Weights of a small masked image model: arch regnet.
Rows from block 3, named by matrix and row number. Each number is 50 + 15 x the weight over its row's rms, rounded and kept within 0 to 99. All counts start at 0. After the name is the row's rms in percent of the matrix's.
# convs0: reduce pointwise conv (model.blocks.3.convs.0.weight, 192x192x1x1), inputs 0-63
convs0.81 108:61 32 49 57 43 61 47 65 49 39 65 45 61 50 38 54 55 82 42 58 54 40 72 52 68 34 42 78 82 51 45 35 53 30 65 37 63 66 46 42 59 28 70 54 46 46 38 64 48 44 36 47 43 72 44 69 38 88 20 23 43 34 51 34
convs0.82 092:68 70 56 51 47 67 76 50 46 45 62 86 44 41 47 27 43 46 56 46 59 66 58 49 44 41 33 49 79 63 48 63 48 67 53 44 53 35 45 33 38 56 50 70 40 60 63 50 28 54 50 52 47 45 60 60 22 36 44 45 56 70 29 29
convs0.83 093:53 71 51 39 29 45 64 40 33 33 74 74 57 49 55 74 44 83 45 56 32 38 62 75 51 43 51 72 66 32 53 62 36 59 43 61 59 53 66 33 72 71 32 43 05 51 55 53 51 62 49 57 21 36 43 27 56 48 60 20 41 41 65 17
convs0.84 100:69 34 64 42 22 49 55 52 15 66 40 48 62 28 49 58 35 69 54 20 50 39 74 45 45 42 37 48 66 51 52 64 57 37 53 49 78 70 59 52 42 43 59 61 82 63 42 57 32 46 51 66 40 54 54 45 64 40 52 41 60 43 58 49
convs0.85 105:74 55 52 55 35 57 69 66 43 74 46 91 42 61 57 52 40 50 47 79 49 30 41 56 54 55 58 61 45 32 52 60 47 70 43 69 48 48 55 31 33 34 36 59 36 36 71 47 58 85 47 54 35 48 38 61 35 26 64 80 86 57 73 60
convs0.86 100:59 76 35 48 52 30 34 52 34 49 61 41 52 45 51 28 45 61 52 45 59 29 39 59 54 40 52 59 41 70 60 61 66 64 40 67 53 23 82 41 51 31 44 43 41 33 45 48 54 49 20 41 55 43 38 77 40 38 63 85 83 53 49 42
convs0.87 102:42 21 54 37 88 40 51 72 41 46 35 46 59 64 70 52 47 51 48 57 55 45 48 59 60 45 49 41 40 37 50 55 35 35 35 39 85 38 46 38 23 48 72 69 56 65 49 57 44 57 49 52 54 82 47 43 37 62 70 48 57 34 31 46
convs0.88 104:54 61 56 69 28 23 45 45 46 24 59 42 97 51 82 59 45 68 60 64 43 71 45 37 10 43 26 41 87 31 43 24 59 50 46 67 40 46 40 41 56 30 57 29 50 87 24 14 44 56 56 58 35 80 87 61 70 83 44 40 44 34 24 44
convs0.89 119:77 75 37 62 37 37 87 48 62 38 68 51 83 48 43 55 65 53 46 35 45 42 27 51 45 57 60 27 83 30 56 42 30 44 50 62 50 24 19 52 60 34 60 03 56 71 99 46 52 44 30 60 55 51 56 47 69 72 35 43 46 26 47 53
convs0.90 100:16 30 58 66 81 50 45 62 73 60 69 52 42 48 64 49 53 69 41 54 79 21 65 53 61 59 31 50 42 37 51 66 44 42 45 85 58 44 69 46 30 39 62 43 49 69 63 61 66 51 58 46 53 40 41 55 44 37 64 99 64 44 37 55
convs0.91 103:43 65 46 32 60 33 59 28 55 33 69 45 55 46 00 36 44 61 40 64 51 45 52 72 54 62 65 67 63 67 36 59 26 34 78 35 62 47 44 42 53 34 62 49 56 39 35 66 45 52 37 79 52 47 46 61 24 41 35 64 73 37 33 45
convs0.92 097:37 53 57 25 48 63 64 29 63 31 48 41 16 72 73 56 31 40 53 47 37 53 33 53 33 36 52 31 51 35 61 67 56 61 44 52 55 19 54 46 11 59 60 27 49 62 68 68 52 34 49 47 69 56 43 72 57 67 51 29 16 50 34 27
convs0.93 107:39 54 69 27 56 40 47 49 43 39 66 39 27 45 69 54 46 58 43 49 53 36 83 50 30 41 40 43 54 46 52 56 51 55 44 66 46 66 61 21 37 48 34 54 50 47 29 68 80 25 72 52 50 59 89 60 42 48 32 36 62 64 55 37
convs0.94 104:51 67 64 49 34 57 49 48 49 53 38 54 61 61 72 50 64 67 67 29 47 38 72 42 79 61 16 48 60 57 44 25 38 43 55 56 56 37 43 55 35 56 48 50 64 46 61 41 49 73 53 49 49 37 50 69 19 71 32 76 44 69 59 43
convs0.95 114:40 46 68 57 32 39 54 76 45 52 39 50 52 44 46 28 53 54 64 04 62 35 55 59 41 67 42 52 51 48 44 35 76 54 78 70 39 68 53 54 46 48 44 51 90 35 23 65 50 45 28 56 57 42 77 59 45 42 50 30 61 22 50 53
convs0.96 104:00 30 42 42 36 62 64 57 49 59 62 47 41 44 40 40 16 62 42 36 32 39 46 38 49 41 56 57 41 47 72 34 40 44 50 40 53 43 65 51 69 84 48 44 47 48 76 51 38 66 46 58 61 56 54 65 52 62 14 71 79 66 41 44
convs0.97 102:47 73 56 58 47 61 45 48 69 67 52 77 62 56 83 40 32 59 33 24 48 45 58 41 59 45 59 72 51 36 45 44 32 34 82 64 71 48 40 50 71 39 38 62 64 34 70 30 54 56 35 53 56 36 39 56 56 25 46 71 30 55 42 37
convs0.98 110:65 72 35 65 44 33 25 56 71 42 52 37 50 55 22 47 42 69 50 56 39 61 78 35 27 42 36 21 50 41 52 43 46 36 48 65 38 70 48 64 59 69 52 80 43 51 31 79 61 53 45 66 64 26 61 37 46 63 58 24 52 57 56 34
convs0.99 096:29 34 23 53 45 53 64 58 60 39 56 42 77 53 51 43 67 49 39 42 60 62 61 47 60 33 61 74 46 34 47 48 56 41 47 34 34 17 59 22 57 34 54 37 55 48 63 57 35 38 57 43 67 39 69 53 63 28 46 61 48 36 38 57
convs0.100 103:51 46 58 32 58 69 53 41 43 47 62 71 61 63 74 58 56 45 62 33 49 32 46 30 70 52 75 48 60 47 48 53 68 38 48 28 09 51 44 35 57 36 49 51 53 38 44 48 44 56 56 31 43 43 50 71 28 31 49 84 37 35 40 76
convs0.101 094:45 49 43 39 88 83 60 49 73 67 37 39 57 54 45 59 32 70 49 57 35 16 51 31 40 75 72 43 49 43 70 59 14 28 81 55 39 65 57 46 64 58 56 61 70 57 79 52 61 41 43 30 51 55 52 58 46 72 46 71 57 60 44 68
convs0.102 091:19 48 43 78 44 50 24 30 46 58 47 39 57 51 36 47 53 77 57 27 47 24 46 43 30 44 37 46 33 57 24 56 62 58 66 49 42 40 51 29 42 69 53 12 62 33 36 41 62 43 20 52 75 44 65 40 59 67 35 42 56 52 27 68
convs0.103 101:39 41 47 59 54 33 37 48 60 46 52 53 39 51 47 61 51 65 53 55 41 46 30 56 66 52 54 39 67 42 53 53 47 47 74 67 63 73 22 44 73 60 52 27 56 55 67 50 43 34 65 54 48 42 79 50 34 67 67 74 17 54 35 68
convs0.104 108:80 38 32 64 34 46 60 43 35 61 69 57 43 37 14 53 79 38 70 45 49 25 51 49 48 75 48 37 58 40 42 41 42 54 41 25 53 56 47 37 39 81 64 65 62 62 51 48 64 47 36 41 42 42 37 64 57 57 62 46 47 70 76 54
convs0.105 098:46 62 52 87 44 50 45 65 45 57 47 53 96 61 34 71 62 49 51 53 30 67 58 55 54 44 47 27 37 43 37 39 70 34 99 79 59 45 54 32 48 36 29 39 39 48 49 80 52 71 72 56 45 63 81 37 50 71 48 51 35 58 92 63
convs0.106 108:50 39 38 40 49 67 26 47 49 49 54 64 82 33 31 46 25 28 59 49 31 38 42 49 82 52 76 27 39 49 45 39 81 32 49 50 49 29 49 37 26 46 65 25 60 56 40 47 70 40 41 60 56 70 59 53 46 37 51 59 47 40 32 36
convs0.107 117:22 47 50 46 39 70 54 60 51 57 61 63 41 64 31 56 25 51 41 40 56 25 51 49 48 71 41 61 51 44 63 56 22 36 57 65 62 45 49 47 53 97 52 36 49 44 32 36 45 51 57 73 59 63 35 62 20 30 70 68 64 68 33 49
convs0.108 090:61 46 62 74 66 43 31 56 62 59 37 36 83 33 51 46 33 31 68 49 49 21 71 58 65 25 43 46 62 71 36 58 35 52 56 97 55 31 51 61 56 43 47 28 47 47 56 44 49 60 56 59 49 72 75 35 62 71 43 51 35 59 75 36
convs0.109 106:50 30 46 33 55 59 74 38 68 50 44 57 45 43 40 54 66 39 60 48 53 38 45 43 46 62 40 61 41 52 36 70 55 44 43 61 62 56 49 39 48 70 22 38 46 58 66 38 50 64 54 49 55 26 72 49 54 61 48 58 70 78 36 52
convs0.110 112:31 34 41 53 89 51 55 55 54 57 33 48 67 36 26 70 55 52 42 64 68 44 55 53 61 40 45 76 38 48 31 55 52 46 66 24 50 45 54 51 63 66 49 56 52 43 41 29 55 41 36 59 40 56 36 65 22 39 57 44 71 50 46 74
convs0.111 096:37 61 69 81 48 59 53 57 44 52 46 58 30 43 99 38 40 56 28 47 43 74 61 62 50 48 28 73 79 46 77 53 60 39 59 66 47 73 51 45 44 22 53 79 39 65 53 43 46 52 61 46 69 28 47 24 61 52 58 40 30 71 47 52
convs0.112 096:45 36 55 33 45 54 57 47 64 59 62 52 70 57 31 51 46 49 74 33 61 61 55 56 48 67 54 41 49 54 38 57 65 70 63 47 53 99 61 51 38 67 44 79 42 40 48 40 33 51 55 39 99 74 67 69 53 53 48 59 50 43 51 47
convs0.113 105:50 56 37 40 53 31 40 58 62 40 74 62 87 45 22 60 99 40 46 73 72 30 45 55 52 56 36 70 51 37 40 66 55 40 43 72 43 47 52 67 65 34 61 58 50 81 23 40 68 44 23 34 53 46 31 34 30 64 39 65 29 73 42 56
convs0.114 097:30 49 53 30 60 68 35 62 51 54 47 56 67 54 40 49 37 60 46 42 34 63 40 50 40 34 38 50 50 59 53 64 30 65 33 52 57 16 48 30 48 47 44 39 49 27 36 55 36 72 77 55 51 59 57 52 48 53 56 56 47 45 80 49
convs0.115 100:47 35 42 32 29 45 55 53 15 47 73 60 34 56 47 58 31 51 98 64 35 49 42 34 43 63 58 55 40 42 56 44 55 38 54 39 46 35 53 35 49 72 45 56 53 55 60 37 61 31 67 44 46 37 56 48 50 50 53 99 55 56 60 41
convs0.116 095:50 42 43 39 29 45 42 46 39 72 60 48 70 52 46 46 67 53 33 81 79 60 44 46 39 18 76 40 54 79 28 51 43 53 46 46 39 53 54 57 34 66 46 55 83 59 18 23 43 60 42 40 32 48 67 58 77 40 38 56 50 45 61 45
convs0.117 094:59 46 64 42 62 59 57 71 47 49 60 44 75 66 63 57 50 55 53 41 47 56 37 58 49 51 39 49 61 39 59 65 36 71 55 66 63 81 44 44 65 43 42 25 34 31 63 46 32 38 82 45 60 44 24 57 40 22 20 29 38 52 24 81
convs0.118 096:53 41 46 51 58 46 32 79 45 41 55 56 65 48 59 45 73 54 60 35 66 58 84 61 48 30 39 44 36 36 41 48 27 74 47 57 61 84 21 30 40 77 39 43 59 54 57 34 61 60 61 56 62 81 37 66 45 34 54 47 44 33 45 55
convs0.119 098:29 35 42 41 60 39 60 52 48 47 35 81 70 17 69 60 73 51 33 49 50 50 29 39 28 56 15 67 19 71 38 40 73 71 49 47 39 68 40 48 26 88 35 27 48 58 49 51 67 35 76 49 51 49 45 43 39 62 54 49 52 63 55 57
convs0.120 097:68 54 41 75 54 36 23 81 47 67 57 65 49 45 45 22 63 47 49 32 70 35 41 59 18 27 47 31 35 35 36 55 47 64 41 77 60 57 27 58 34 67 58 39 57 47 57 29 47 51 50 47 65 65 71 70 57 72 54 49 41 34 22 56
convs0.121 108:41 68 67 82 33 87 20 40 52 60 51 43 38 54 51 45 40 49 59 34 46 47 60 65 71 57 49 22 26 42 49 42 53 34 44 75 99 44 55 30 44 60 42 36 49 33 43 41 39 67 39 85 46 39 26 41 38 41 44 51 39 59 38 53
convs0.122 104:47 54 40 54 41 47 36 64 44 57 52 14 68 77 33 62 83 44 56 71 45 30 46 68 61 51 44 41 76 60 67 53 52 33 69 87 50 45 31 35 59 46 30 69 59 52 44 42 63 57 60 65 40 52 73 50 18 73 65 44 21 47 27 67
convs0.123 081:43 22 58 36 38 62 40 57 28 37 61 46 59 62 51 60 66 40 75 68 50 44 71 42 47 73 33 57 51 38 39 43 45 48 39 68 88 31 52 38 61 40 46 54 51 38 23 46 65 51 81 41 37 53 71 51 68 46 81 95 21 41 34 66
convs0.124 100:53 30 60 71 61 33 25 42 60 60 42 40 62 49 57 68 38 62 43 32 54 37 34 60 80 60 52 36 76 26 33 45 80 76 55 28 63 91 32 55 45 53 51 67 54 80 72 53 55 47 69 66 84 41 73 52 54 40 52 32 45 31 87 50
convs0.125 090:45 61 47 56 62 56 40 53 71 31 46 60 40 55 56 42 45 43 32 56 53 43 44 33 35 46 61 33 44 34 12 27 61 29 40 42 45 46 77 47 37 37 37 43 11 47 47 46 62 73 52 41 76 53 57 72 62 61 59 43 50 45 36 49
convs0.126 092:48 33 52 67 32 51 36 26 55 68 46 38 78 22 60 58 57 10 55 37 59 43 56 41 64 62 32 35 45 24 41 72 36 54 30 44 48 34 44 45 34 52 51 56 55 47 44 27 64 50 52 50 26 34 45 87 30 41 59 56 51 52 80 63
convs0.127 097:51 28 52 42 62 47 14 35 54 23 83 31 46 49 51 65 23 72 60 48 57 61 56 55 55 55 31 52 53 70 43 37 49 44 49 52 44 16 41 60 50 62 56 32 60 36 21 61 05 73 43 47 40 62 57 49 44 50 39 32 44 57 33 46
convs0.128 102:48 52 57 45 31 43 49 61 60 48 51 71 29 45 31 63 43 49 76 51 63 51 63 84 74 66 53 28 60 39 54 66 50 63 50 77 62 60 48 53 25 34 40 43 57 62 99 32 53 58 54 67 48 35 78 34 57 30 46 54 61 50 45 46
convs0.129 106:32 70 37 46 53 65 37 45 59 59 53 55 48 45 46 47 25 57 46 58 40 86 54 47 37 52 48 53 39 42 43 87 57 48 52 35 47 67 57 28 41 68 36 65 53 58 45 42 67 53 43 50 76 36 62 76 37 42 41 44 28 32 44 54
convs0.130 095:33 32 54 36 52 45 42 52 50 59 38 59 55 48 52 63 40 52 70 38 59 47 54 55 47 21 35 40 50 28 58 41 34 48 17 48 20 16 47 44 61 41 59 57 49 76 41 69 32 12 90 58 17 28 53 46 44 41 51 44 45 59 56 51
convs0.131 100:31 62 54 40 81 71 45 49 61 73 45 71 68 74 35 37 38 49 49 43 27 44 61 40 82 64 64 83 64 42 32 76 31 62 65 73 52 42 33 46 42 51 70 48 48 51 54 43 49 51 49 29 51 44 34 11 38 60 39 42 54 52 36 32
convs0.132 098:54 46 47 35 58 41 42 75 60 53 69 54 38 71 38 58 35 57 51 47 58 61 61 44 56 38 60 57 21 54 55 51 57 60 69 49 57 99 59 43 69 32 02 40 58 64 42 41 49 34 26 54 57 54 40 45 45 31 49 66 49 38 50 78
convs0.133 098:02 20 44 50 43 55 73 76 43 68 49 25 63 55 40 80 45 63 32 48 46 61 45 42 27 38 50 46 44 56 39 47 30 75 53 32 55 20 75 55 51 41 66 38 41 47 65 48 42 45 60 42 55 49 44 44 55 47 69 71 63 71 69 54
convs0.134 096:52 22 49 47 42 52 45 42 52 53 44 43 72 49 64 47 56 52 87 51 41 55 61 45 62 90 53 31 48 53 49 48 24 36 64 55 77 58 49 73 39 55 47 60 70 68 56 39 93 37 35 22 42 63 52 29 51 52 53 83 60 62 37 46
convs0.135 083:34 41 25 35 76 51 69 60 64 52 65 75 46 63 76 42 54 59 18 59 53 60 44 23 26 33 80 59 45 59 41 63 68 65 64 35 50 79 67 56 31 57 11 53 38 61 35 45 88 54 26 66 43 40 52 34 42 41 12 50 57 32 40 59
convs0.136 093:71 58 46 58 38 46 37 65 36 44 66 59 82 37 07 54 57 44 32 52 44 56 60 64 84 67 51 40 46 54 54 49 55 57 71 48 48 69 46 56 39 66 49 39 37 82 49 28 58 73 51 56 47 73 46 37 54 59 27 55 43 35 61 51
convs0.137 105:59 42 66 63 43 57 43 32 63 67 57 82 52 47 74 35 65 28 45 50 40 35 29 46 66 44 68 65 40 72 57 48 60 33 40 55 39 34 27 54 20 42 81 54 50 68 45 26 44 49 66 28 47 47 46 59 53 52 44 78 15 44 26 51
convs0.138 099:49 59 44 57 45 34 81 39 39 56 32 73 48 50 84 54 10 49 44 45 66 40 32 26 40 62 49 57 59 64 44 22 57 52 59 63 41 44 38 47 83 41 68 52 43 41 63 45 38 64 48 37 25 54 43 38 60 38 36 39 56 62 51 78
convs0.139 107:46 48 57 37 57 66 46 43 89 53 68 76 54 35 28 44 33 35 62 29 31 43 48 66 71 69 56 63 48 61 61 34 60 55 43 55 70 57 60 47 62 58 59 46 67 40 52 32 56 62 55 39 99 55 54 74 72 50 56 53 92 32 56 48
convs0.140 101:63 12 61 36 88 64 61 83 33 39 58 30 60 55 40 53 31 58 32 31 42 58 63 55 37 70 39 52 63 46 41 40 39 33 50 55 62 52 61 55 40 37 39 19 56 51 38 53 32 64 79 42 60 48 67 63 38 49 76 63 68 51 99 62
convs0.141 100:52 60 52 58 37 55 34 59 32 47 68 77 49 66 79 50 31 51 56 57 58 57 43 56 41 84 56 26 59 52 34 70 62 75 31 58 41 54 48 71 49 65 36 65 49 75 48 41 56 55 55 61 52 42 44 27 53 30 43 53 19 32 34 39
convs0.142 102:11 42 56 29 60 50 26 42 42 43 54 48 41 53 19 60 47 47 37 32 50 80 39 42 45 79 25 39 47 39 46 72 41 77 66 66 26 29 44 40 25 46 19 16 36 60 47 35 41 69 56 57 40 17 49 70 35 46 39 76 44 42 21 73
convs0.143 094:54 60 45 53 56 34 60 61 75 36 57 60 56 51 29 56 50 26 49 92 63 48 61 55 39 59 52 82 57 56 55 74 60 52 87 58 57 56 42 68 82 70 65 47 55 43 46 52 51 30 70 33 65 54 38 59 52 37 30 41 44 32 47 47
convs0.144 092:26 39 49 41 50 56 47 38 45 64 41 47 52 68 64 30 53 36 44 66 68 60 64 70 51 49 43 58 49 66 53 66 36 49 56 43 55 54 39 51 35 46 36 35 61 68 59 48 65 46 74 50 77 36 53 41 59 49 79 55 44 59 10 47
convs0.145 090:19 44 37 35 61 55 44 23 91 37 59 54 58 33 48 51 61 30 60 44 60 58 30 63 68 36 62 35 36 62 57 59 25 57 47 51 65 39 56 40 52 40 92 36 60 53 64 30 34 26 50 68 87 44 40 53 43 42 67 71 24 52 79 61
convs0.146 094:70 38 75 52 52 75 15 61 37 70 57 23 45 51 51 31 57 52 44 32 62 43 58 27 40 75 42 28 52 37 51 20 43 31 69 68 79 52 59 48 50 50 22 44 54 76 40 30 47 66 44 72 36 64 46 48 54 49 44 98 22 53 51 40
convs0.147 104:35 18 37 40 54 41 29 59 83 65 39 31 57 53 56 50 52 78 44 32 66 46 55 31 62 74 45 51 41 43 56 53 52 46 62 59 53 54 70 36 53 50 46 63 50 44 22 38 43 49 70 54 49 49 28 81 34 42 35 94 50 62 44 51
convs0.148 105:51 78 34 33 52 50 52 50 44 51 55 57 36 40 38 49 44 58 37 41 71 35 37 43 48 60 56 41 35 45 42 46 70 48 63 54 68 53 37 72 40 47 43 41 32 61 46 50 49 81 82 29 51 31 43 77 54 38 44 38 40 49 28 46
convs0.149 104:41 45 51 83 48 58 39 53 35 48 46 34 84 19 50 59 37 48 61 36 28 39 42 45 66 42 37 28 46 32 45 22 49 37 58 72 07 45 26 52 46 24 56 48 35 43 46 72 62 41 16 47 46 61 52 48 78 55 46 65 64 60 40 57
convs0.150 105:75 38 62 63 65 34 36 44 44 91 49 42 70 62 44 44 58 62 55 65 31 58 58 43 41 85 46 20 57 54 30 45 49 50 55 55 60 49 55 35 42 71 65 42 46 62 41 56 29 48 59 37 26 23 59 41 68 35 50 47 23 28 99 54
convs0.151 098:45 48 43 59 42 49 74 66 52 53 50 92 45 29 21 46 42 46 40 39 65 39 36 44 54 53 58 71 40 53 61 58 63 24 38 49 43 85 61 40 57 71 54 56 32 60 30 16 74 33 56 57 53 56 59 86 40 64 63 32 58 22 53 51
convs0.152 099:45 75 46 30 37 29 34 52 38 27 54 45 35 43 60 59 70 37 52 54 43 50 46 40 44 47 36 44 80 49 45 69 44 74 99 42 47 12 44 37 32 36 51 54 56 61 39 28 46 64 45 61 44 63 55 53 47 59 69 29 39 58 48 38
convs0.153 113:52 38 52 46 42 71 69 43 67 70 62 76 50 77 58 51 86 38 30 77 46 43 45 33 38 57 21 31 65 42 61 57 61 65 51 59 58 55 55 59 38 35 54 42 53 56 61 49 66 34 32 37 81 50 50 62 78 65 64 93 33 42 48 33
convs0.154 110:53 53 24 65 42 52 36 66 33 44 62 56 32 77 32 50 76 54 50 68 58 66 53 39 54 62 49 49 63 57 36 57 44 63 31 80 70 60 46 36 48 45 44 53 46 45 28 47 58 36 48 47 34 31 44 49 47 71 58 69 59 46 38 46
convs0.155 110:41 45 62 49 49 64 51 51 65 34 43 39 39 54 62 56 65 40 55 56 21 34 35 73 55 64 59 76 66 74 61 43 33 48 25 64 27 47 58 33 47 58 67 51 52 62 89 55 51 65 35 53 48 67 52 38 57 60 59 99 87 51 31 56
convs0.156 098:20 44 59 52 54 65 36 50 47 53 47 60 29 44 62 45 45 70 71 46 47 30 68 41 58 64 53 37 32 48 30 59 48 33 72 57 41 34 76 08 30 56 34 58 62 40 37 34 36 33 25 45 26 54 50 32 23 52 78 51 79 41 72 63
convs0.157 115:51 69 46 57 46 43 47 41 47 68 64 86 31 48 37 34 49 17 04 67 50 80 32 47 59 41 45 26 41 46 50 69 29 56 65 34 60 65 59 74 41 60 45 32 45 65 83 55 66 46 23 51 83 29 71 50 63 55 56 39 33 38 35 46
convs0.158 108:43 42 49 40 51 46 99 48 48 71 54 57 58 56 53 59 41 56 46 17 53 29 47 37 68 53 27 30 62 51 66 45 63 56 43 42 39 34 68 33 58 46 44 25 38 28 99 31 36 43 99 51 70 34 52 49 29 49 71 24 53 75 58 55
convs0.159 101:77 75 42 50 52 57 64 70 43 67 50 59 59 34 48 47 87 44 57 42 35 32 38 35 37 77 48 39 66 38 42 38 67 34 50 41 47 41 58 40 53 87 35 43 55 33 90 53 58 56 53 29 45 50 33 77 64 26 34 45 37 56 41 50
convs0.160 092:42 79 42 45 65 41 35 24 49 56 45 66 76 42 31 52 77 60 38 60 47 41 65 44 49 53 50 53 42 38 62 62 52 60 63 37 32 76 46 57 24 64 65 38 36 64 50 46 52 67 48 63 65 71 54 65 40 45 65 46 73 32 45 49
convs0.161 108:44 31 42 43 30 29 67 49 74 58 54 80 95 63 74 65 53 67 25 53 79 44 42 28 38 53 27 51 52 52 54 63 80 66 65 56 52 82 31 53 50 45 42 32 43 80 56 45 48 70 52 38 54 63 68 45 61 56 32 66 27 56 67 37
convs0.162 086:39 51 56 18 47 63 49 55 58 76 39 18 52 39 32 44 58 46 27 29 96 44 55 34 32 44 48 52 62 59 55 32 36 41 50 51 43 57 62 37 48 66 38 33 49 56 35 45 13 64 56 65 45 55 64 46 83 48 54 30 57 56 51 56
convs0.163 103:53 44 53 64 51 49 38 68 25 55 52 33 70 65 27 49 58 61 11 68 58 61 53 45 37 41 38 41 55 40 41 46 60 58 33 57 67 85 56 80 52 35 54 53 53 36 31 33 61 34 43 50 94 39 44 40 72 49 60 57 46 66 70 47
convs0.164 094:58 57 41 28 67 46 36 99 50 46 39 58 70 24 56 55 26 70 37 64 53 40 37 37 39 46 43 31 46 41 48 53 68 57 59 21 55 78 37 62 56 33 31 46 37 47 63 40 46 70 66 36 69 36 69 50 36 55 87 15 46 52 41 75
convs0.165 089:35 35 48 53 46 43 58 84 56 32 43 65 91 49 41 53 60 44 43 25 54 32 55 46 47 51 38 45 35 26 49 56 89 20 77 46 18 52 61 46 50 41 20 45 28 45 41 40 31 51 51 38 38 41 53 25 38 39 69 63 33 36 65 62
convs0.166 096:52 70 49 39 29 50 66 52 79 57 54 52 57 53 46 40 41 64 52 64 45 55 56 73 35 35 20 42 51 44 44 52 30 58 44 51 23 50 69 12 42 46 26 55 55 35 74 32 19 40 73 40 04 52 25 42 46 56 40 42 57 41 41 60
convs0.167 089:20 56 50 68 37 48 32 57 62 23 60 40 53 65 31 35 62 51 35 46 60 42 38 48 42 35 34 32 45 17 41 52 69 55 36 33 61 15 70 44 46 46 31 34 42 28 37 28 69 48 53 24 50 44 37 56 47 46 38 26 50 46 45 68
convs0.168 100:53 48 58 52 48 43 60 54 53 29 49 32 64 38 61 46 65 34 43 27 46 53 49 50 26 37 24 52 51 54 44 46 46 27 41 61 42 67 38 88 60 63 57 58 62 49 54 60 68 47 25 39 73 26 48 46 70 45 57 30 15 51 19 48
convs0.169 088:56 46 45 56 43 43 50 49 56 62 46 47 55 72 55 70 72 56 33 50 53 32 38 24 63 55 60 51 36 52 44 56 49 31 49 34 46 70 46 69 34 26 48 37 39 53 37 30 59 32 64 39 46 71 63 58 30 47 35 81 67 39 82 64
convs0.170 102:43 59 47 53 57 58 72 99 45 55 33 56 32 38 47 32 36 72 30 28 55 47 64 52 45 42 44 52 63 31 64 35 46 31 58 79 62 99 52 51 61 49 38 47 45 57 67 32 54 48 51 47 40 47 50 54 69 36 74 88 58 43 37 71
convs0.171 103:44 62 40 57 29 56 74 46 54 51 50 77 38 38 45 78 50 46 24 07 30 35 39 39 33 47 30 85 42 28 52 57 58 49 64 56 66 71 31 54 52 47 58 58 23 58 71 53 71 54 44 40 72 33 54 61 35 20 54 61 31 59 54 53
convs0.172 101:43 61 55 64 81 29 59 40 63 61 72 46 39 60 31 31 55 34 69 52 44 31 47 53 33 50 42 22 40 63 46 41 40 50 64 58 56 50 38 42 51 66 55 56 47 59 36 69 52 56 66 39 33 13 47 56 40 11 44 30 64 28 41 42
convs0.173 096:62 65 44 56 60 48 49 61 27 50 39 54 41 50 72 53 43 56 10 42 28 56 50 39 46 67 59 36 29 34 26 37 53 50 62 43 63 89 39 30 44 42 19 41 15 53 62 40 74 48 55 33 59 41 67 73 26 49 47 47 44 36 31 80
convs0.174 093:37 79 35 72 43 33 77 60 55 49 60 55 64 55 16 73 26 60 37 56 51 35 47 31 29 24 42 64 54 57 25 45 37 55 58 73 58 54 51 41 55 17 71 28 26 62 44 48 30 45 47 55 65 53 43 49 56 52 58 29 44 66 56 34
convs0.175 089:39 32 34 54 75 46 46 54 63 46 43 55 54 40 60 47 38 71 60 60 44 36 43 61 16 43 35 56 47 46 47 91 41 84 59 76 60 70 53 70 46 25 44 64 66 51 45 38 49 65 57 57 42 39 35 24 45 51 29 47 25 79 57 55
convs0.176 100:55 53 62 52 36 43 27 39 54 56 80 37 72 67 51 60 69 51 26 65 41 58 47 47 32 55 41 47 52 43 61 52 35 72 49 58 72 64 50 85 62 46 38 64 27 53 06 47 68 39 57 34 59 57 46 47 69 48 42 75 63 42 70 36
convs0.177 107:38 51 60 45 48 45 52 74 54 29 36 57 72 59 57 62 39 41 92 51 64 56 74 70 18 40 60 47 32 61 73 51 42 56 42 60 51 48 64 62 55 56 38 43 83 66 50 41 65 47 70 36 69 50 65 46 34 38 59 52 58 67 56 40
convs0.178 096:58 46 55 27 38 41 32 36 32 53 53 67 56 50 45 56 33 43 65 51 60 53 32 33 41 47 34 44 50 46 61 15 37 68 67 41 49 33 60 32 40 36 43 59 47 40 47 49 77 49 41 58 66 64 69 67 82 35 55 27 46 39 35 60
convs0.179 109:12 64 71 37 48 33 67 39 45 39 49 49 38 71 76 71 61 53 42 42 53 62 46 49 51 52 44 38 60 55 39 62 56 54 57 69 46 40 38 34 50 51 41 16 37 69 60 35 36 59 74 52 24 53 47 61 37 26 17 39 53 26 25 65
convs0.180 104:45 40 59 17 55 40 65 68 20 37 46 49 79 57 69 70 43 50 43 50 45 54 56 41 70 36 31 35 57 50 59 55 62 42 62 21 18 45 61 62 62 44 51 37 87 23 55 37 23 33 79 47 76 68 45 33 40 55 38 00 40 51 47 62
convs0.181 094:59 70 57 54 56 44 60 34 74 62 60 33 66 28 70 64 53 65 46 37 46 14 69 37 42 67 82 30 50 44 42 64 53 40 42 71 51 63 59 73 26 26 59 43 37 82 38 44 37 65 47 56 29 39 52 72 37 42 38 18 75 48 41 45
convs0.182 091:36 60 51 52 57 51 41 91 58 42 64 63 57 73 65 49 58 60 39 46 47 62 49 46 58 50 40 42 32 38 55 55 44 30 59 58 59 64 77 76 66 50 23 41 61 50 27 46 32 45 46 49 39 64 39 29 54 39 37 36 49 63 26 34
convs0.183 104:44 42 55 48 51 43 26 54 41 46 72 42 45 64 57 76 64 65 63 39 36 28 99 40 30 36 71 50 29 42 44 41 52 66 43 60 54 87 56 74 71 44 61 49 55 53 76 79 68 51 91 34 67 73 61 45 48 46 61 60 89 52 29 37
convs0.184 087:41 47 59 47 53 63 44 45 54 20 45 62 56 64 35 38 68 64 44 45 55 47 22 40 37 62 64 19 37 68 51 37 50 48 61 58 63 80 57 62 46 62 49 55 55 66 46 63 31 21 45 63 57 44 60 63 65 63 47 35 33 33 56 44
convs0.185 102:46 52 65 29 61 51 72 47 60 48 62 70 87 08 44 52 55 45 34 50 55 38 55 40 52 36 61 34 40 73 40 45 63 67 50 48 32 59 37 46 49 66 50 34 40 64 99 69 86 52 52 51 52 33 55 57 58 16 72 38 58 34 59 49
convs0.186 100:57 60 62 65 53 40 48 54 55 46 31 20 28 55 39 43 34 50 44 60 59 40 54 62 41 65 52 58 75 66 61 45 38 37 41 39 18 56 68 43 35 76 47 50 74 65 32 59 57 54 40 52 61 31 79 25 33 63 61 99 63 67 47 54